config.toml
model = "image classifier"
dataset = "Sentinel-2 satellite tiles (TerraMesh)"
train_examples = 72500
image_size = 64
crop_scale_min = 1
horizontal_flip = true
targets = ["main land cover"]
num_classes = 9
arch = "vit"
norm = "layernorm"
norm_position = "pre"
activation = "squared_relu"
mlp_ratio = 4
head_dim = 32
fused_qkv = false
bias = "none"
qk_norm = false
layer_scale_init = 1.0
parallel_block = false
inner_norm = false
moe = "soft"
drop_path = 0.15
num_experts = 64
moe_every = 2
expert_mlp_ratio = 1
slots_per_expert = 1
shared_expert = false
patch_size = [4, 4]
conv_stem = true
layers = 8
width = 160
positions = "learned"
pooling = "mean"
label_smoothing = 0.1
loss = "cross_entropy"
residual_init = "scaled_by_depth"
optimizer = "soap"
beta2 = 0.999
lr = 0.0042
beta1 = 0.95
shampoo_beta = 0.999
eps = 1e-08
precondition_frequency = 16
max_precond_dim = 1024
one_sided = true
adamw_lr_other_params = 0.0011
grad_clip = 3.0
l1_shrink = 0.03
ema_decay = 0.995
steps = 32200
batch_size = 128
epochs = 56.8
lr_schedule = "cosine"
final_lr_fraction = 0.05
warmup_steps = 640
weight_decay = 0.03
adamw_weight_decay_other_params = 0
Rows from expert 59 of block 5, named by matrix and row number. Rows with one number belong to one neuron. Each number is 128 + 32 x the weight over its row's rms, rounded and kept within 0 to 255. All counts start at 0. Numbers have three digits each. After the name is the row's rms in percent of the matrix's.
# up: expert up (model.blocks.5.mlp.up, 64x160x160), inputs 0-159
# down: expert down (model.blocks.5.mlp.down, 64x160x160, transposed), outputs 0-159
up.66 107:124117097157069158171100089084146067167153155176070095149151174163159157156120110087186167149130120084101097130085081110139092176087089095158140087109112157183153066118158120109154134116135174148183076158088110117110142097159156091101109114138072145176165157163087175150182118156100090114164100086171121167168156096134113167104149113141090115112087088098185151152158145147172108143112112150137150116123159146072112158154108164151149145099180116134110181085147177095095089102103103
up.67 095:181145088146103158109090142143152115189150107109181169117129164144153059107109143166153115081131148152102101154154080098093162071105102141149075108105099152139182156189117139178164160092153141193114150123104133097090148109092111094148157103146152097151157149081154148083156112121097103067164119081171153176167107198100065160091166147161097123171096194138132145099173147134107146103149128168152151149149109184147106156191154135195105108098111090099099116070109143130157164114103147
up.68 107:091106082145086087143153159175131149123142109128096160075077160171172143100103123087092167151149173122110108148139091176111096145093160089113112166134131115098085143120142168114084173132136147127073143104073164133094176094086111173147144145186086131154158110151095170148101081185087085141070155104082104085166128165115102096091123146145097149173087075177178155079176107116083175149117082104179108110104135088147103174084172142111119147152103082090078136093114166079113122123154113
up.69 102:092130105064101160170069104099152145065149139139075106159163153165152150091093112090092162163167142093109137152165074136072089173099125093066156109105103155116088106155091075112095139146125155098147151126156155139163093107091175094098102095157085132106098138169161171140111159150102093127159118161095163129155157091116097145093146155138086104112107087158165141093096150152109090070148165157163145162065183098168101099145163171102158162091093088097093151095098172099107091159188108
up.70 103:176102175130172129144135138123169188157147124155140081148133099141095124148152167088077081142088131161159112154098168085179115120094166101144082086114107155096098170165144131131126109110187094086119135108118098102174087160124141190120128092120112080151085150130111165085073128082114134170162143070085089087098149163170129131078157159154163077166107172082116177090095140097170135106095177163092085105112081145123126101082102155096164169132177171158075130120117089167166173150155153
up.71 105:166155099148081103113101167075155139106144155087162099159161160085164154110105100101161153150142117088104103111145070147075149106137084088157138171078145148118171159070157150144107156160116138093156154107089165142092138113081148080105118112143152135090159148156146152186117133150107101111158186185178150177169140103107110160160079190151078086108156083105189150153154147110085183144155164108167135163151128123130114181163114174114083136151163087092120112080141083078187171151079107
up.72 098:160100162157093100135089080165154168160156106115176082172117081154168143162150098158184150161087089083149100146106087112149149147153103099156162161105108149157082170104164152138158153141160137086155158168090133160090102105110151090098114164149157103148157150112105165108118156154142094090062117087157159193148092090152108090084148131120091103099085097087096101167170158074091096106148169165154152156157156183110099090147098097079094150087069162092090159152113182166116156154155100
up.73 103:115163159155090101153092088163147138138122092121173130166149162167162120065128190161101112152091079091156108187155114139151115167158092088186155149112093133163138105153066154158166127093081128172164083165125115159179092093089145101092098120173099092153166125163085145105155160150162168091166118191179088100167166096095154090172159140145111102103087176111161135106172108166095114108090127097113129169158166119131106151144120146134165097094163119171099191111155150141077104068092121
up.74 093:146112096157096095168166100077105198113163149144085121161178107170068160155151108159108148113150116089103100084110072156127084104093146093163150170174105153150182162152108106098143104105199115167153156156096145162099142098130109087099142124151109102109162127078114173074100160158086118137137102124172164179157145168186102104090148189146089101068194153156088141167166152112112146112159122119138102163155111091104087085106108178151166114092165130109094097149110166089082159106081143
up.75 105:169156104115091154185093094081106106106075171131107094123120175157172122125149096088083153113183131094094108174107096164112165143173106079129138120152111145102153077144169141134168144081152103090189141180166093075089145115085149088124125097132151122108152139095087090105146082107097166107148133085158153168171160086117096080142146097129185143165079156094161071102134100167105112113160177118080124165096082168147158150167155165124112076136175081119108094084128097082097173146105087
up.76 105:169151103154188136177084094077154177148150137152104114157094148152157160104094101150104124151106164103125118154100081151099143155088108145155081179101157153112087154099156107102103148173150115101161157148138155191109159101078151080102128176150157153109152150132157093073071096087175099151174099175167152177153156160164133072100104122103124167157080078158170102153139156148165139151100158167177081155153154164157102102155191182156156104140157118094172175150103098096175159157114101
up.77 089:178154102114137115187144097099153112108155103121197082139161151159131166141150097114155083155071091071141102127150149151139193148152095138122197148105200151107071095157197121167151111090102155086106156098170147079106107102069153139145142096148150100143139159131188130148081151155161105105161130099183153192093149095107098131162106113108076100123098129144168104153189114156114100136148181188056149169110151136102093140122152182163116130089132110132114100153157184100121160119101096
up.78 102:174173119151093164124091092098150161161186164091167088067165096163150155077097182066152141122164157071092091144091079161092085104096094092120093140111148154106111146113179081132084165136155160088122106129181153164170166148148105092161156163148128168110163091170104167121123160134166174168108119090156100157159114162166124118183118145165136166100088089084119164174127161091162162158080095154130110139147152160119100126089091111162087142090166101131152072162131125161119093140160089
up.79 100:087109133127087098152144095075177153161107190095180083164147080162114113096156091186160187153162159170143102160112086161123115095087094100160062086099158101154144096119084156158166153131147105111164109096088108113091144152112111089145166143193110108111109154175151159100101121095102080143107159129173137169099159156091069128095139111161128161102107113158189155142159095091145108076094145101162095159190154099115158096148068138107161124124096163127158129087095106090167098188149161
up.80 102:157151101156103073106078095107193071098128156131164106157154156160088140086118127090173151156150108137141150161156071084097140156148110158157181160172155156094078120076153154101102097102157097099103156104161159161086071104129145088104154101109154105106156101107144165101151166104097098154153188085156155109164151152098184096106153152099070101125128090127157106069185156159143094163158143160160156150175154153102093105078106163151153159101096102096091147077103183094165150152096089
up.81 096:125097089153099156181139070076122150150098105106168087127151167152062160115122188149148094150105102102107105187146077148140108105116097090148066163114103145108170154119152120113170107102151070110067150150109151140065104162076111122099111091065152140103062144184191096145103183097099140135157112070182068109144061094136122108135106149152118109083114073068157138114138090156140094100108154108134114159151151184146128098158108144149097148090161108178093116090100151166145138148143108
up.82 093:109144168099140136163084100163152191113093095116155103166160131144129160150119161087120085057086103159087107152112149114194103142094103106162095125118102123089130153095144089091093077106166136119093156155122162086110155159152138111103108181161090146111164142123176164161168150088170165078147131088174141157158093113120098194127157065170145168153095150088157167093096188149094094108150162171115070152156104146161094172118087163122171152092167161107093092154163183162119088157123096
up.83 095:109175121159139107179152156093109137172097114150178075122191110111176162105148131085100126152161120156151196156151129155097085156080123093189079176111149187127133161135102151154174161154123158130108078104088109135066109151146139074121113108082104109103129158101089101098152101178077109160162138105179104126186097137120097153170147124139108109085080066170140189105184104149182088147150141158157098122105142165155095146113146174141150150153110136168163132086104177081102080119147076
up.84 098:111158152172188183101101144081149157135124102123102077150148098149094159155104109156146134118107126105082103145141083157154113157083094162149110109145102112100086155102146153113061155099109143122064155142124107088083192149084132139109150104104112140119153184074095160170151177154160110098155141190172170129166100145094092194062108094156066074123150161118158146175147154113127103118157160171162102162156068165149111150091101165102109168105152122152082097094106184093155100115156187
up.85 106:112150102160096100161102181143110114106158150139156175164178153067166068158106152126147173150174119093102102155100077147108181171099171097139189165102186149147126158141069162138153148158153103100070155110096108115135103121081147117108104132145149142149098070136112144106168132107079176138158093102173160072167155105105169158110168147112166188112076072117132108111173154107147094120189161175177148156152156101145147096160099162146156105152159080163137106098128181084097170107103162
up.86 101:094154093153180098129150093137155152104063108065161160158148118162140162134108082132096164159099119093102112118157076124147151194153110156157091152102069145111087106188158133096136094099105131094085157149171147159086110105084109090105109096121167103154160170105154122107108169159128110096154089127161158126113143104194080104113148074098078133085091070102108106097178153107103144129153185096063146159085114096103175105136136169077147165140149159116106110156148185089063144153192146
up.87 096:060151191104092162122116092123156112165147101141155115151150132162154113145169120142102111071150109071108107156104123153066146190149109140153089125109089110101158156155145109123101085148151108097170105149060157165092156109105187090104154141195149163097155119178092162101124162107123105087155100109151155115134151136109112109151145146182073192100141105092158068110123181162185158177152091094124114151154186164104101066121100154105190152100157123153086111190148192099152154152109131
up.88 104:174152099153113085164108115133168150159125146084179097140137146076143092146147128185070140106167163098108105189152099070164103149163101086168110167144099153151173155158155167109184154157112108073081152105149108078110120103091151093104155160163099122109170171155109159108190081149139147173163091151163149141151156116146162166114074162158093148142089072150148181087149104116126139102188173120086148165150119115124099107145147168108177156098168099093132127083132082170067120150148069
up.89 092:074108149111157143180072091146111123114110157155160101123109117186124188126158108108103070146139078092148098156155069153103097153134138149111096154197057148115085119146106166156116157152153157153170107131100104144071153147110066099142147111108107144149164120184136164177152120154081108158122062072161116125159104161132096094153142103094089150120073072172184123106126113164133073152149131155183105121109108183163103107112057091130093147148109111075126172117102170075114114076146089
up.90 095:134141124122159156185100116106147109121111148087184107103154078131104130165108143120095101093103180155155148109104093082099103102149126168150196141149094194161146103163122177164153106087153195087187138148136172119160159180144104097114065134106146168183183149186136108135101121103091119131123109069156077177140089108151155113134153081075120162117119067109158105088079069115162153104112124106162137123144083063126123114145160119097098162068159079105122170079104186151139109138104146
up.91 100:125068109133089145186115075073151149160109105162164166072148149157098156149146133168147117158107167101114149108106146157108103107138103148155147136106097172147158176146187167105079112134071112074164114142124146118090140102095074097078147152106154157147158065110074162107101173068080099085087180077161159121153157112104141094153165110108078101090095068075160149145139162161122094157112131099167138153153149126145103106092111165095156103109145184171116183156096181172095081113107121
up.92 103:189156101151109175168100168099103113097161132169086091155154153157140155140102134154103148142104144079096100096142117093167098160102169137103084104118168174153073158173187155082106152089188095104163154124168146139121108103083096105112104140168163097101153082067126162093148067157158189153171099112139149068150171098169134126104101159108084158154109103148147087097081155136097085110104170154129106107176181159178116099087085164151149171108151101099153151128107176106103099080099156
up.93 096:157157100158101116173102155142133157157155148158163107129159156155155158141098096093143096161094117088097104122159070154157092102095112093150128178174103134099080156148159158099156168090104160103109170082074148147096097109085106102101155095086089101100191157098164145104154136097099098158155097101163119175159152103074186081112151152157086105196147085079153157107164192159157093095140163168105145183151159128107096103097097156156161064168161150083112103099115185131115107157107095
up.94 102:153160093158103130097101090088155163077152113097170106160158154129156161159102180139152111162116108099100097102101146106086090102079089098157154121105104153113085163150160108169098098106156104091151162181108185122096100100085151075073069160157153168112159164179091150166150178146146106159160093105114159176162158096099150157096148160102104098118080112112155099083178158102081098097156174104168179162158163103108154136157095176087159100095161125094102106155142176150142190099159101
up.95 093:075197114139117153106095089098092161151077116093131166115093156146114154100104093085150132138124151168149078141196080090100127148148163123104124116135108145145179151158146129157163155060103156169151101086109157091166150160145156072103078086161145148128136081182131156117150180138119105159156167080130095167120093129092070080081069098111104198178094169095179162124160098088143115101151142172098103142149106173114152093131158126098092109103098078176087150087104151156131135158081115
up.96 107:156144125166124090140143161146074097149078152094092140165085162140166169124102132093102094165170120092066134086158080137163158152167123091098104163120168142088152162084167166096160145157154163138092165087110091152165094132183132095135189089165103099143146091102163123156162116127093181121163094124167153091170163096166102093087162146152137090096087159099167130171161158161151086116138162100136163149138185086171105081173148159184098151126168086102158096095162126090112170094092094
up.97 102:090165099091157182161122093093104097155159119126109101161164102163167115151144097166164097108160079094129147140156093163161088068150158162159159099138074162183078132096149159176098101150107113157162158095164113121092135105097104092165102091176159109148140107167073164099157166105133091123155129168102161143068143092135096139097144069184066110154090088183164097089101142165192092163152163163171161109109106103147110161122107158094088157151099180133106113122138164092162095161107162
up.98 097:150162114150101075108096084078152155155117174137159079152158150075175156110111107137089193154100117096104103102136081154100184106085093102136148110103107147158115147152154118152105139184157129135153154113115169078145187102075151081105101146109105107143079100176085152073141109156093106106152144087173155110162149067104096150148153106108076148174079079138084107154077148151161138118076175171167164155154158155106095144110148162107085150099158174077162101143100167131154155110101196
up.99 103:168157095156090153172098093097166159158155109101179084160162159163166155070099156148166086163180105088105143103103098153150116105099096094160151171125100065183185137156181104101098154082154149086155159157105101114094101098079154082096104154166093097150159160156165168113103157152098100127159144106150105133159159099103114108098109156102083101100121092098153071160171158159130190100151168111163091159159159100106111101144098181155163157094165102090090108154102179094116109147141085
up.100 108:159146165161167127098071162155110165075161115091089087161158163089156130097105160087164104098165092159098121168178086085113185140165170102118160120147167140078180140119159180140166113103160094090086161132104151130160087130084143137168131093168135080146087090101177087069164139089116165164156141135158119150159144084124166092092142097157155136108132125091070099111104116141170085161105099138094164147103164098156174162173155165117117164092160087093152087092176106130156168097091157
up.101 104:152164095159086104166066084092155159173162114094145092160163160168165165152141111117187163164136159093097103161158081138104095096092077092162144171113106149166151165095082167102145132101111111088171161115101150116087104098087149087090105123095161129097156162171083132109163170153095089086167166123170165168163162106153113084119106151144084144160092077166130093161173114104103097099147158156146151168160156114095096108161090167119166147104166157091083168093091179086150090128121101
up.102 095:160127104151104159106162187097180116096083159162160103125099156154095159096168103093088155162094153096183103098160075159100139157156103083155102156158083151066150162104150144098157154106094162092147156144105155073098141104091158111104103167162156097098150097102160152106100160158102105151155064111166152123159167132100101100099147077100086098097104098098152159156107058158170060069152170161144158149137112121098097077146103165150143157095098117090139097161105185097087161155097095
up.103 104:146153100070065091141135088108072155151148105096181116156146072155161153121167117136150160150153144149138107094149124156103082155106090094170065150105142159154105138159152163157082154156118132102151159105081108093137152100142189087097096131104152141112157154180140155110166144147110164157164075089142148133169151087094112174092155154086088121076090078103170169173106110084113098097106157158169154145149155130106086120113178150066164141131136077191169069149185174094084114156101102
up.104 107:071158130149096104111095091153143117114144102085166085163170140165162103164107111158067089149094148127067103138176071160148180088154094090157157151106095152143151160151131149109113149127150103141161152162147145069150068100082110088094148173097147093144157181163094161107152175105161156097091156071181148169112155186148109112092153145154101151186081086152115113103189153187093092153105143164171152161128157110071103104108103167141127149095117157096101155093095172133163102115091149
up.105 094:169100161160159164170152157083156129096155157106120093150076070094164076146101161100157111156092158106154117121109119151164152196149157081096107099078159092096128185108154167094142162168148130092102153160085197165104153100098159110107091104157136165155089097122104156137144098093109160123096096156151148124148156131101117160158094094154100159109086141091103111161091155156167112155079164162094080102073164121191100098159093160156145076152166058087101098150157168164105156093153093
up.106 099:156097100148108151173190146086187153164153177084171176149090137154159141107104141115156098151092152109102113154141075097164108144108095088183072160142148164129155101141154106156177192122085146136126151163116103095108162151085111088103163114148146107118153116171162157077155099139100106141131108093164156171156159127152070162103149143144093155088080080152156149141155076191157088073174164148161106152109191155130128102098185187151151151107158084160096163091106158120116125161188105
down.66 111:172107151135115095172088105151137146153086114167169083142153093086088093112139168171162083151078168110151144133169174103110092149073079116106173096096104108065088117087156085155091087171085109170170111110171078109169116114102154095085106150169115100100152116083178086112121167161112121153081090097164109167080104150149106089087146149151162106140083098125161100119164164076170170096151098118160121105108119137159114172144186078139150168149142169088150136168086090106110085152153145
down.67 105:081100157107082086177188184114152148162109100076156106155155137114147155098136187183160078153101158079182150155146078101150093148103110105111085178085108178105121105129158114156063107136110114166151147100145147063086150155145112087108178104143147101166162164101095103125137077153170112074146089167073110170108078079163101183138153148150132155163094082102117105144099151156107074103146093158107100156152109141150105167150156153111161164101143183153157093149107089150109173144150147
down.68 103:138158155084162106138104152106177147157154146085075142134151105115153134146111106079087139154111107085138091157139074152151095144134126115110182128148150146154139141113086114184160079105099104155147148117104149188155097152100121098109098096148150144107114158102080177148145167149143107157140166108081108137102183174088100073174091141154182104125146091084074063173182101151150102125152105064078105158066152076192101182087181151106130101151105145178085097076102168162133169150148152
down.69 100:165184195130095071090105127060097156171088106151168151151151166147096165188083090162117171100111154130153143158144095106105098137167146165153086165063159102100098157153111117144091141089157144129144108104082197163149076104166100092107082151155131085148099154080112149150159097106152069066105146169097156100116091110104099151159145107145101157165164092150173112153085138107155089078148144099162116143108153090125155167100116096161155167106109088107149122089101179111078085107154148
down.70 111:170101156123160096147161152189118161164089066157076140157096189107103094098101098143114185097112099146165073093162144169098070186099166129095157081130128153151150067106168126098089145157103098135090150181157146112115138179124107102150109178132108092142103158170167120081142091092163097152148140130099104168162095116096157131088158135097154081181068132163172145101135119098156083086075157099096161148135156157105160083087089151112113106113113135120099143074118162177094166165094094
down.71 097:109105150150062092183149104148122198148166109151104082074100156103098164150146147152154137108102193152117107146113143117150134062156150155136089112103160105145140098142155149103098191152155147157099105096109065159103148101081200166157109103101175069150156156125175095105107091152101071173104074111070153107106140113108101181152118149148108154165158074093169150128108108151153140158062102153105181131112104108065105143153153160102142161109066103150100107083154096111105180151149104
down.72 099:159104157102085098078091161146110148107100153144101110085146156098131149109102157075160132150161150116191194077161058100103113071131094094106157169149149105115078105096161121148151095143093188150176180098155154187147141152156103109103163172147155087153154108098165094104104161152154155150111071176127105161156103102192099186095153146073170155100164131164152103106086100179163121098149091161101172154102156092152151096088097101082096142102108155111099093156114149096157098146112149
down.73 103:061161103113152063097157096121101111097132104123086101152108092075141145157158167166148166156107115089130096111106118074147077130127098105121083161106064187137098111180122124152123141096150097140063106146166107064111115111108122125143143136123192093150159155092092091098108102108180112147163101134062156092112170153089135187164135082105153151122068085106159090115154196109120153066116107158086091145152118162069102187172167123120179168154101096087146150103134087162111106130146148
down.74 096:168110109152116130182103100140106162119113153147143066144164098124085149102150146072141066068160149082146151110145075163086090158093068102103186163110158107154095096121155101187169104103110148125166105150089150175156152106147110085104093155170108119105162119174079094114159078182114156154106157128126108133157096109074150151087108100107152199099106066162084091112163146157163151091109155116110087155108153122159152152148086170109159201111141158154169153097095100103108186101155150
down.75 105:134149186147112089172105088080116137143150088083092142096148121156118156136117150085166096144149167096144146152090094097176178147174169169102080172107120161104089159162144131158143164157101119118147101100102146068089151101103112127166105090150128146150069087158139156149152112153098149092070103075079148153115168142079154172174147149156101148084085077116134133152131107137086087091147095091095104153190144163159150075173091131160159174127176081119168158089170165101141179110154195
down.76 108:101101157152106155146113143147155178158168100171153100099145066158156148104150146080165178105099104184148150154151101099109176145063155180102080121172133101179117156079157156105094186118156158099133108140158101120104191089113106163152105071089103109100104097159098154107147140104065107103147107079105107100103068150163114171166149105134147147163101092094160116150077176105101181113154154096190104106112146128102132110152091094157186163102109152101098157064165154110125172186144145
down.77 096:076147115153103072132106164143106111126099102140151075159091129154149180055110159117104159108102060110131150105081129097106154136200152130158137193104108144113077153085108157155147108164157162100139105150155169116092151057082185074106097112102103104117065108188105154119148083102164108200097146077190145105153154113124151157114104149106153090159095088131186106152141194106189115156106154109153146107107162109102108141115115098108111129124104091161109196102080147108105167104149151
down.78 100:168112168108059081092112141165118100091136142163113101135145166192161088126104145166100159112167100067103146088156156155108146095158151121110093130153115105167139136094143151197157091096090190094062102069166115122164106139168113157101109168084176091142113116088161149193166158144127103152129111171085100172166072159180124094090140106087163109092092153166096074102105099106090102124147091090143171097142147112149136092164174088128176092105125168092142150164089095147143111113099144
down.79 097:096093164102102159104161155150154150156150180158149162104100112149129148102096094159151103109098094099157154103157162183161098152153094111065150159106102177166141107183096100080064095143105142156096105089165151177152146148104110171151166200143061085118101161085156156161161123154142148117155159174133199153176090159133164096163135104106159146095151146120091181096137093196164163145157094117099160102103102159110103096092170154090166144179108156127095102171099098110094108153160097
down.80 098:151158094153157150131158143100100162142139058106118162161100093099154103162153135106100164104095163110154149152108087099103153162094075138099114157101193176097107147161159154159094158151161159157105152098155134151093151150093145090150096123090133076163102162134057100077101100155101157100101169148167161095096159148154153155095096120181096093157107089096169160076159160158109124155160160083097179110101142109125100163074189135178152163154074192097097159158109151153095167094183157
down.81 094:116109106152172086098154104148157104143141064154108145109092200145124078150151152138144154109123161138104151059184117066154189148096114156103056172105185153128161144090156153147154118129147102135133166102136105103108158105109127103106064134145105101149158168091099085070151092100062112057198109118135108089182147107152103060151104193149151104141142107117158101145167102152090137110105112109125169156155103146152150096068119109099151074199174136106156152158152101095103131106104148
down.82 112:161096163139089096095161090068152151151090096096164157135100162152103114134189094173173166155161093103095098076180164184128138151165164162106083168096099152132159153094154144094092146105148142092124190163166140159134148099114188126152114098090160090096161156145159115106072093093132154103108104167090135089163095161156120159114092098102166150147161096127164150098087092093090092095149144092105163153143188098103100096089169093130157101173164092164110166146151151172095072137095095
down.83 101:162146101150189084177117158150145158146147104125111100152154061175144188166108144168105102191152069101153098153157120137155119158091104118179128121101133105099085135174155136150151151150160103104153099141109154191154131152129139080102101152087154109107152160097192074090142158198091155154140083131152170130152138147129149079081078155123092104186081128188169100151121096123137086167184149110147097074160152099156102106160165119178069084129104076083104150122101140093100147155154150
down.84 099:183107139145114097095108155179120175158149106182161149156193108103101156158157164079059147194152163115157151127151136176150081153091092105103177142153100105098176138162154097154150111147108106160155104100096106115129153065097094080103109103159150061155155155108086085141139155149110155148190110106169062114164106116098096087161105154109088110134151110098165109187173113155113157176114106159089166103150071153151108161076080144163156161156095155143141109099102178111107115147152078
down.85 101:195104150107096095067176144102148160154107106079149144112147077157087078143127150096148083107112107110132108106152090109146095106094111117102111109082111108153096171072110104062157103147094091061152195148107107107103177063164126093108156148165108099088185108153161135060148076148105105151151113115074103160067144145104143172153147149148152149150094080113059148115132104107112091150088169114113151111097109181107178163100084090146109066107146112155110174089108120104138175149106151
down.86 092:157134187151095145081174060156096108108096104147175156089101086154104129054105100096162148097102154153156063052175094073094147087150155108158117078097148153159116159108176058157099098149160158110111103101157190150093090186157094154154160153173097109160102105135106153112101128152095159095125106144120132150157157156136161168102098153152156159152086144095164160099102195101164105093099166098167155111106156089149114162166098151115111150094161103097100155158105112155155148093156142
down.87 093:086099156192077121162155099097147154159160100092100160134085105109069157103158154138103110198151157099154154154135079144155169153117163113109091162149156102102124156066156093149116101149117107161143129102099111151088148153147131126180195084147152143149186088093098120068059147058103154096103133094081100113105186107183149178162103105157196174168108123192161103151146107157093138106093139149143107156153101090165102141163134141108106174156062138099156152119112134101142162107151153
down.88 112:172104137144170152169086111167103068112077141109165071137144144136140148109112113176152154108141170121092106107109138170111090092181100088103165175104110102174082066088070101118186185070150107093152106151149066105105138110097101159104115177156108113111174156160168084153145083108107157183103144104173154169150152146139157173189106149115138153099084167100173139112163105123168163091105092113151140137109074086107178125110085105148147144139150094085154143176107093105102146112168185
down.89 093:167178127087120054084117105097054152106083102106097162156141122100084146152103092069117060143096092096099153114152073147161084122122195166107080202148171149154066124124150125097082162084119105121101103132113145077149145150098133090111104153145157111109139103163146104112145202101154068151182144145129141176106126108148101170084155155153094105107169178145121103146187114152120093189099109096101116142148117160154148069078122140117163147157114141148151159117133084106101071155147148
down.90 092:180192196103149101128115100101157105157145070082136164111151104151094155080175121159136117132066134148094100181097088138156109158163058065162093074171161179155162132116177103154137086092171156166118154182097095102124150103113129157105153082131096170192107150150092104158151082097152112145097148094102076141089097106113110168136150054111131111148127139132129120179112103099128133129136121069133129160120158157151119166148113147157167157164110139165157154143115083205127190092101150
down.91 098:105102184154153085157108076087152158104148102099070158149149106102110155152156159094172163084096158124153150150107105174154156108107148099087158143161152107103073109158154104158131100098134106109147104124146169147091121156148145078068103106153062103153156153120110161150153170153150110104105089096175101105157107104069101168100101106109098185076107099092184114199151074155071102147149157157111101147152195101108105164154151134173073168108107101143109158195108092107102155139197154
down.92 111:175109139111142172120153090106129156156129066086123134173096160105115149153108096177092116110100098149156106146176064101149133154110167110137139121117113144096068093162097111139158169086099096191155108190108099188164143077162125177111142090152165151141191142078148158166149081158093098097154100171086105094098143112187155110171111101092105108157147084163086157154142095155099171078108187094105108142100097084110095170094103108093178091160071145152110108094089162108094108118148101
down.93 102:091132092108148186089130099118092106112132107112102167126099108094166155158101106165110165149099103103100144101154172098104156156076139105084157096105149115145146107159161142158091097166081071142102097159126089122100108185095102165118101106100140156098101133080093106106068094131167147164103097157162157084106190115147110177113103145068156110066158106189120111103124180105163163162075161104098095066111147115183106158153162162097096167080103108161190159148070089113097088093088150
down.94 101:195096160104096105143175159144064186101158097105097102110194157189129179142094096157094147158180144097114158158158069098158154098150113152128111168164111107100133160183076154098102068096099102091099091105152145141151086156093099099073156172140158102097108098177113107100101164143107097108152162159167155174160164102109097101161161158151147098160137139150160097103109157098099096153117109097091155096095098159164145082155148143101164097158153097155100099127147179097095067160096099
down.95 101:173099157105196177163099189168066142075154141095145093111139163131110104099141120071091144151080106149100153151099150100100179094155091165116102141189160155087092097107139132140156163093101108148116108102174077172146100150153160165158085097153160154152151099159104142100138120155100096141084077134074146160160100153070138125085089134141133156077144074116091140185105155101097083127155152135098164148153107092107074135158080177096158136188115087157152146107142185154126168151168096
down.96 112:165161078093146076169092151090166156071159091152096089161099154170097075091184095095085097093109100156096143124091135101158112147080127166130077148171167119130108163183170096134109166134075167158084067090108101142085102110143120090112152091160076113154133156168125167155151145098161151147116126084135154155087180149148089166162081153101096138169154147162146165161158116165084091107105099150099118102147123166103149171171148099158090171132101148087165174129168153094103176121151089
down.97 111:185156094162096087094168095105106160160145103105152160120119178160094091158163181094149144098077113160145105100145103100147097147151160164106113157159092152151166140163154161168097157095077187164097147160176101123099186145111121074151173153151130121141157158148101068123128091087104152180097108162135154093069145184155103165160132180070082105153164104102160157074092104161142096138100176087158164152106107156093080156106120088135157188165118110162100125095162097103136152176144148
down.98 098:092102195126082154068145186149106150112111105188077149123142106153070100056147150076156179097097172169149146134152073123103149147100065107107171107100102145105124149154115105151076107147117160114082106147119100142074150148085132127109159102145105121155157192179095083188098091150109151113109143109080188180104135102171143157157103152151080095168183143158179157102088107148151160148100136148113117169107109135101111168094116071152110149183152086155091104097105116131146177116152150
down.99 098:178183157103095157117102158112157154070152103143167160075081158180100099148095118181125150071107101099150181170157136098160164186163157152092085075102108191102089175103150151099085103136101140103096105152161151120157103080104162145083157110099105098192107140154112154101100082101174101106105154154159098158159133164152099146156177157154146104143148156155159105147095115103146101148155107102164161099103105109109101165160113103085156177101156098077100104187200147103098164152102102
down.100 126:159098156081147094161100088096160155159152127144101096162093157166109162096090182100156112096145147149088150159112102148160094134173073164158080172110165159154110181167098103144091159159166162094089122093168105099095176177162106105162167098125162091078110159151155163110092144104156138098153090105133097146161120098104094169170075084161096099167151077174173158131146159160090092092126101094102163091124131162183160102169135094100090160102106082097158165098166159113114184160134150
down.101 092:122106160105145105103120133109071106153102099174111067106105115137149153153148154148152164105111101168096106076156164084109080155146137102104169093127099180155065162099106110149083119078143153074114128136110187099122150143191094073139164198105111087154061159138174137107153171105152109114157095173159103173153149098126097079095166151107152084091161167117166137108104141111055160086105083099141171120098151101111151090085194101157114162176100168156104137107085167099106091131104152
down.102 101:098153098096094158097179162098155183157127114163102197155103097140144155156074137114139148095188095105097157158162095156108097157066182093102151179159096112161110162094159146097105165145097155111097137163060103095106102152060177161123187158107067159099095092153101118196162157096161143160086105158167154113097157097152159125113117144100100097159162162095162141157150159095159172156157153096094094159096160169107157163147107141116162102141097116103147093158133152157099129098190147
down.103 094:098153100105103088082152104158105111054093154171171159128100109120200107161111145159173166106064128156104105200160152100104160103169158153148086158108110149098078115149155168072097102100152150089096148154110108137155106106141090131102157107154115101100155098094090144100102113148158103111102107165142159096113147066150096144122100108098102151104173099151172140174111066147073123152107102172099059078149103172184105127160066073097103145153159098110101157150154147100054150108138104
down.104 097:111110149146093197160111143145124119154143103111165109105095103150185153080112072197141185130165156082152180155121083099150168153119120127108087099070059118096162154118103171151159108098138127088145103145093149115101134151099108086148138105151142081152112114094084158123106091152180110168146101108149153088070104112113100100167134106198082062141160078098144141113109104108101150179077150161191088150110056151104148131110139171154151149109110090157160108183172087092149175148100149
down.105 098:155144156129152060170128188140158062163068158156097108163151100094095094094094191169154094093156091098172096147164147161163105108099176102094154143161089123162131114129154151093106144141113103159170125159144156143153142093089151165099101095096100163195095108166061108106159156091163093091160161161162155165100092096093165108102163096094162141096167150162101160147147153097159156095141156140097163134155162084129107090100172145105166170157099156103193155147094159161092116104149098
down.106 091:094100163154155186069100093105070153158153103137160122106157079101157148100109100179106100054147108099155172185104120140151120156118110196142077138150101148196102150163106118126151152131123103110156101155123056161186103151171093182148104140153151116105150110138117060109153138151145110112152104106099099144105105104106113095108148152202105120117104120147144125084138098150100089105196112110102102152154153155152102119057186155103153160108130146179155062094163135116150159060199152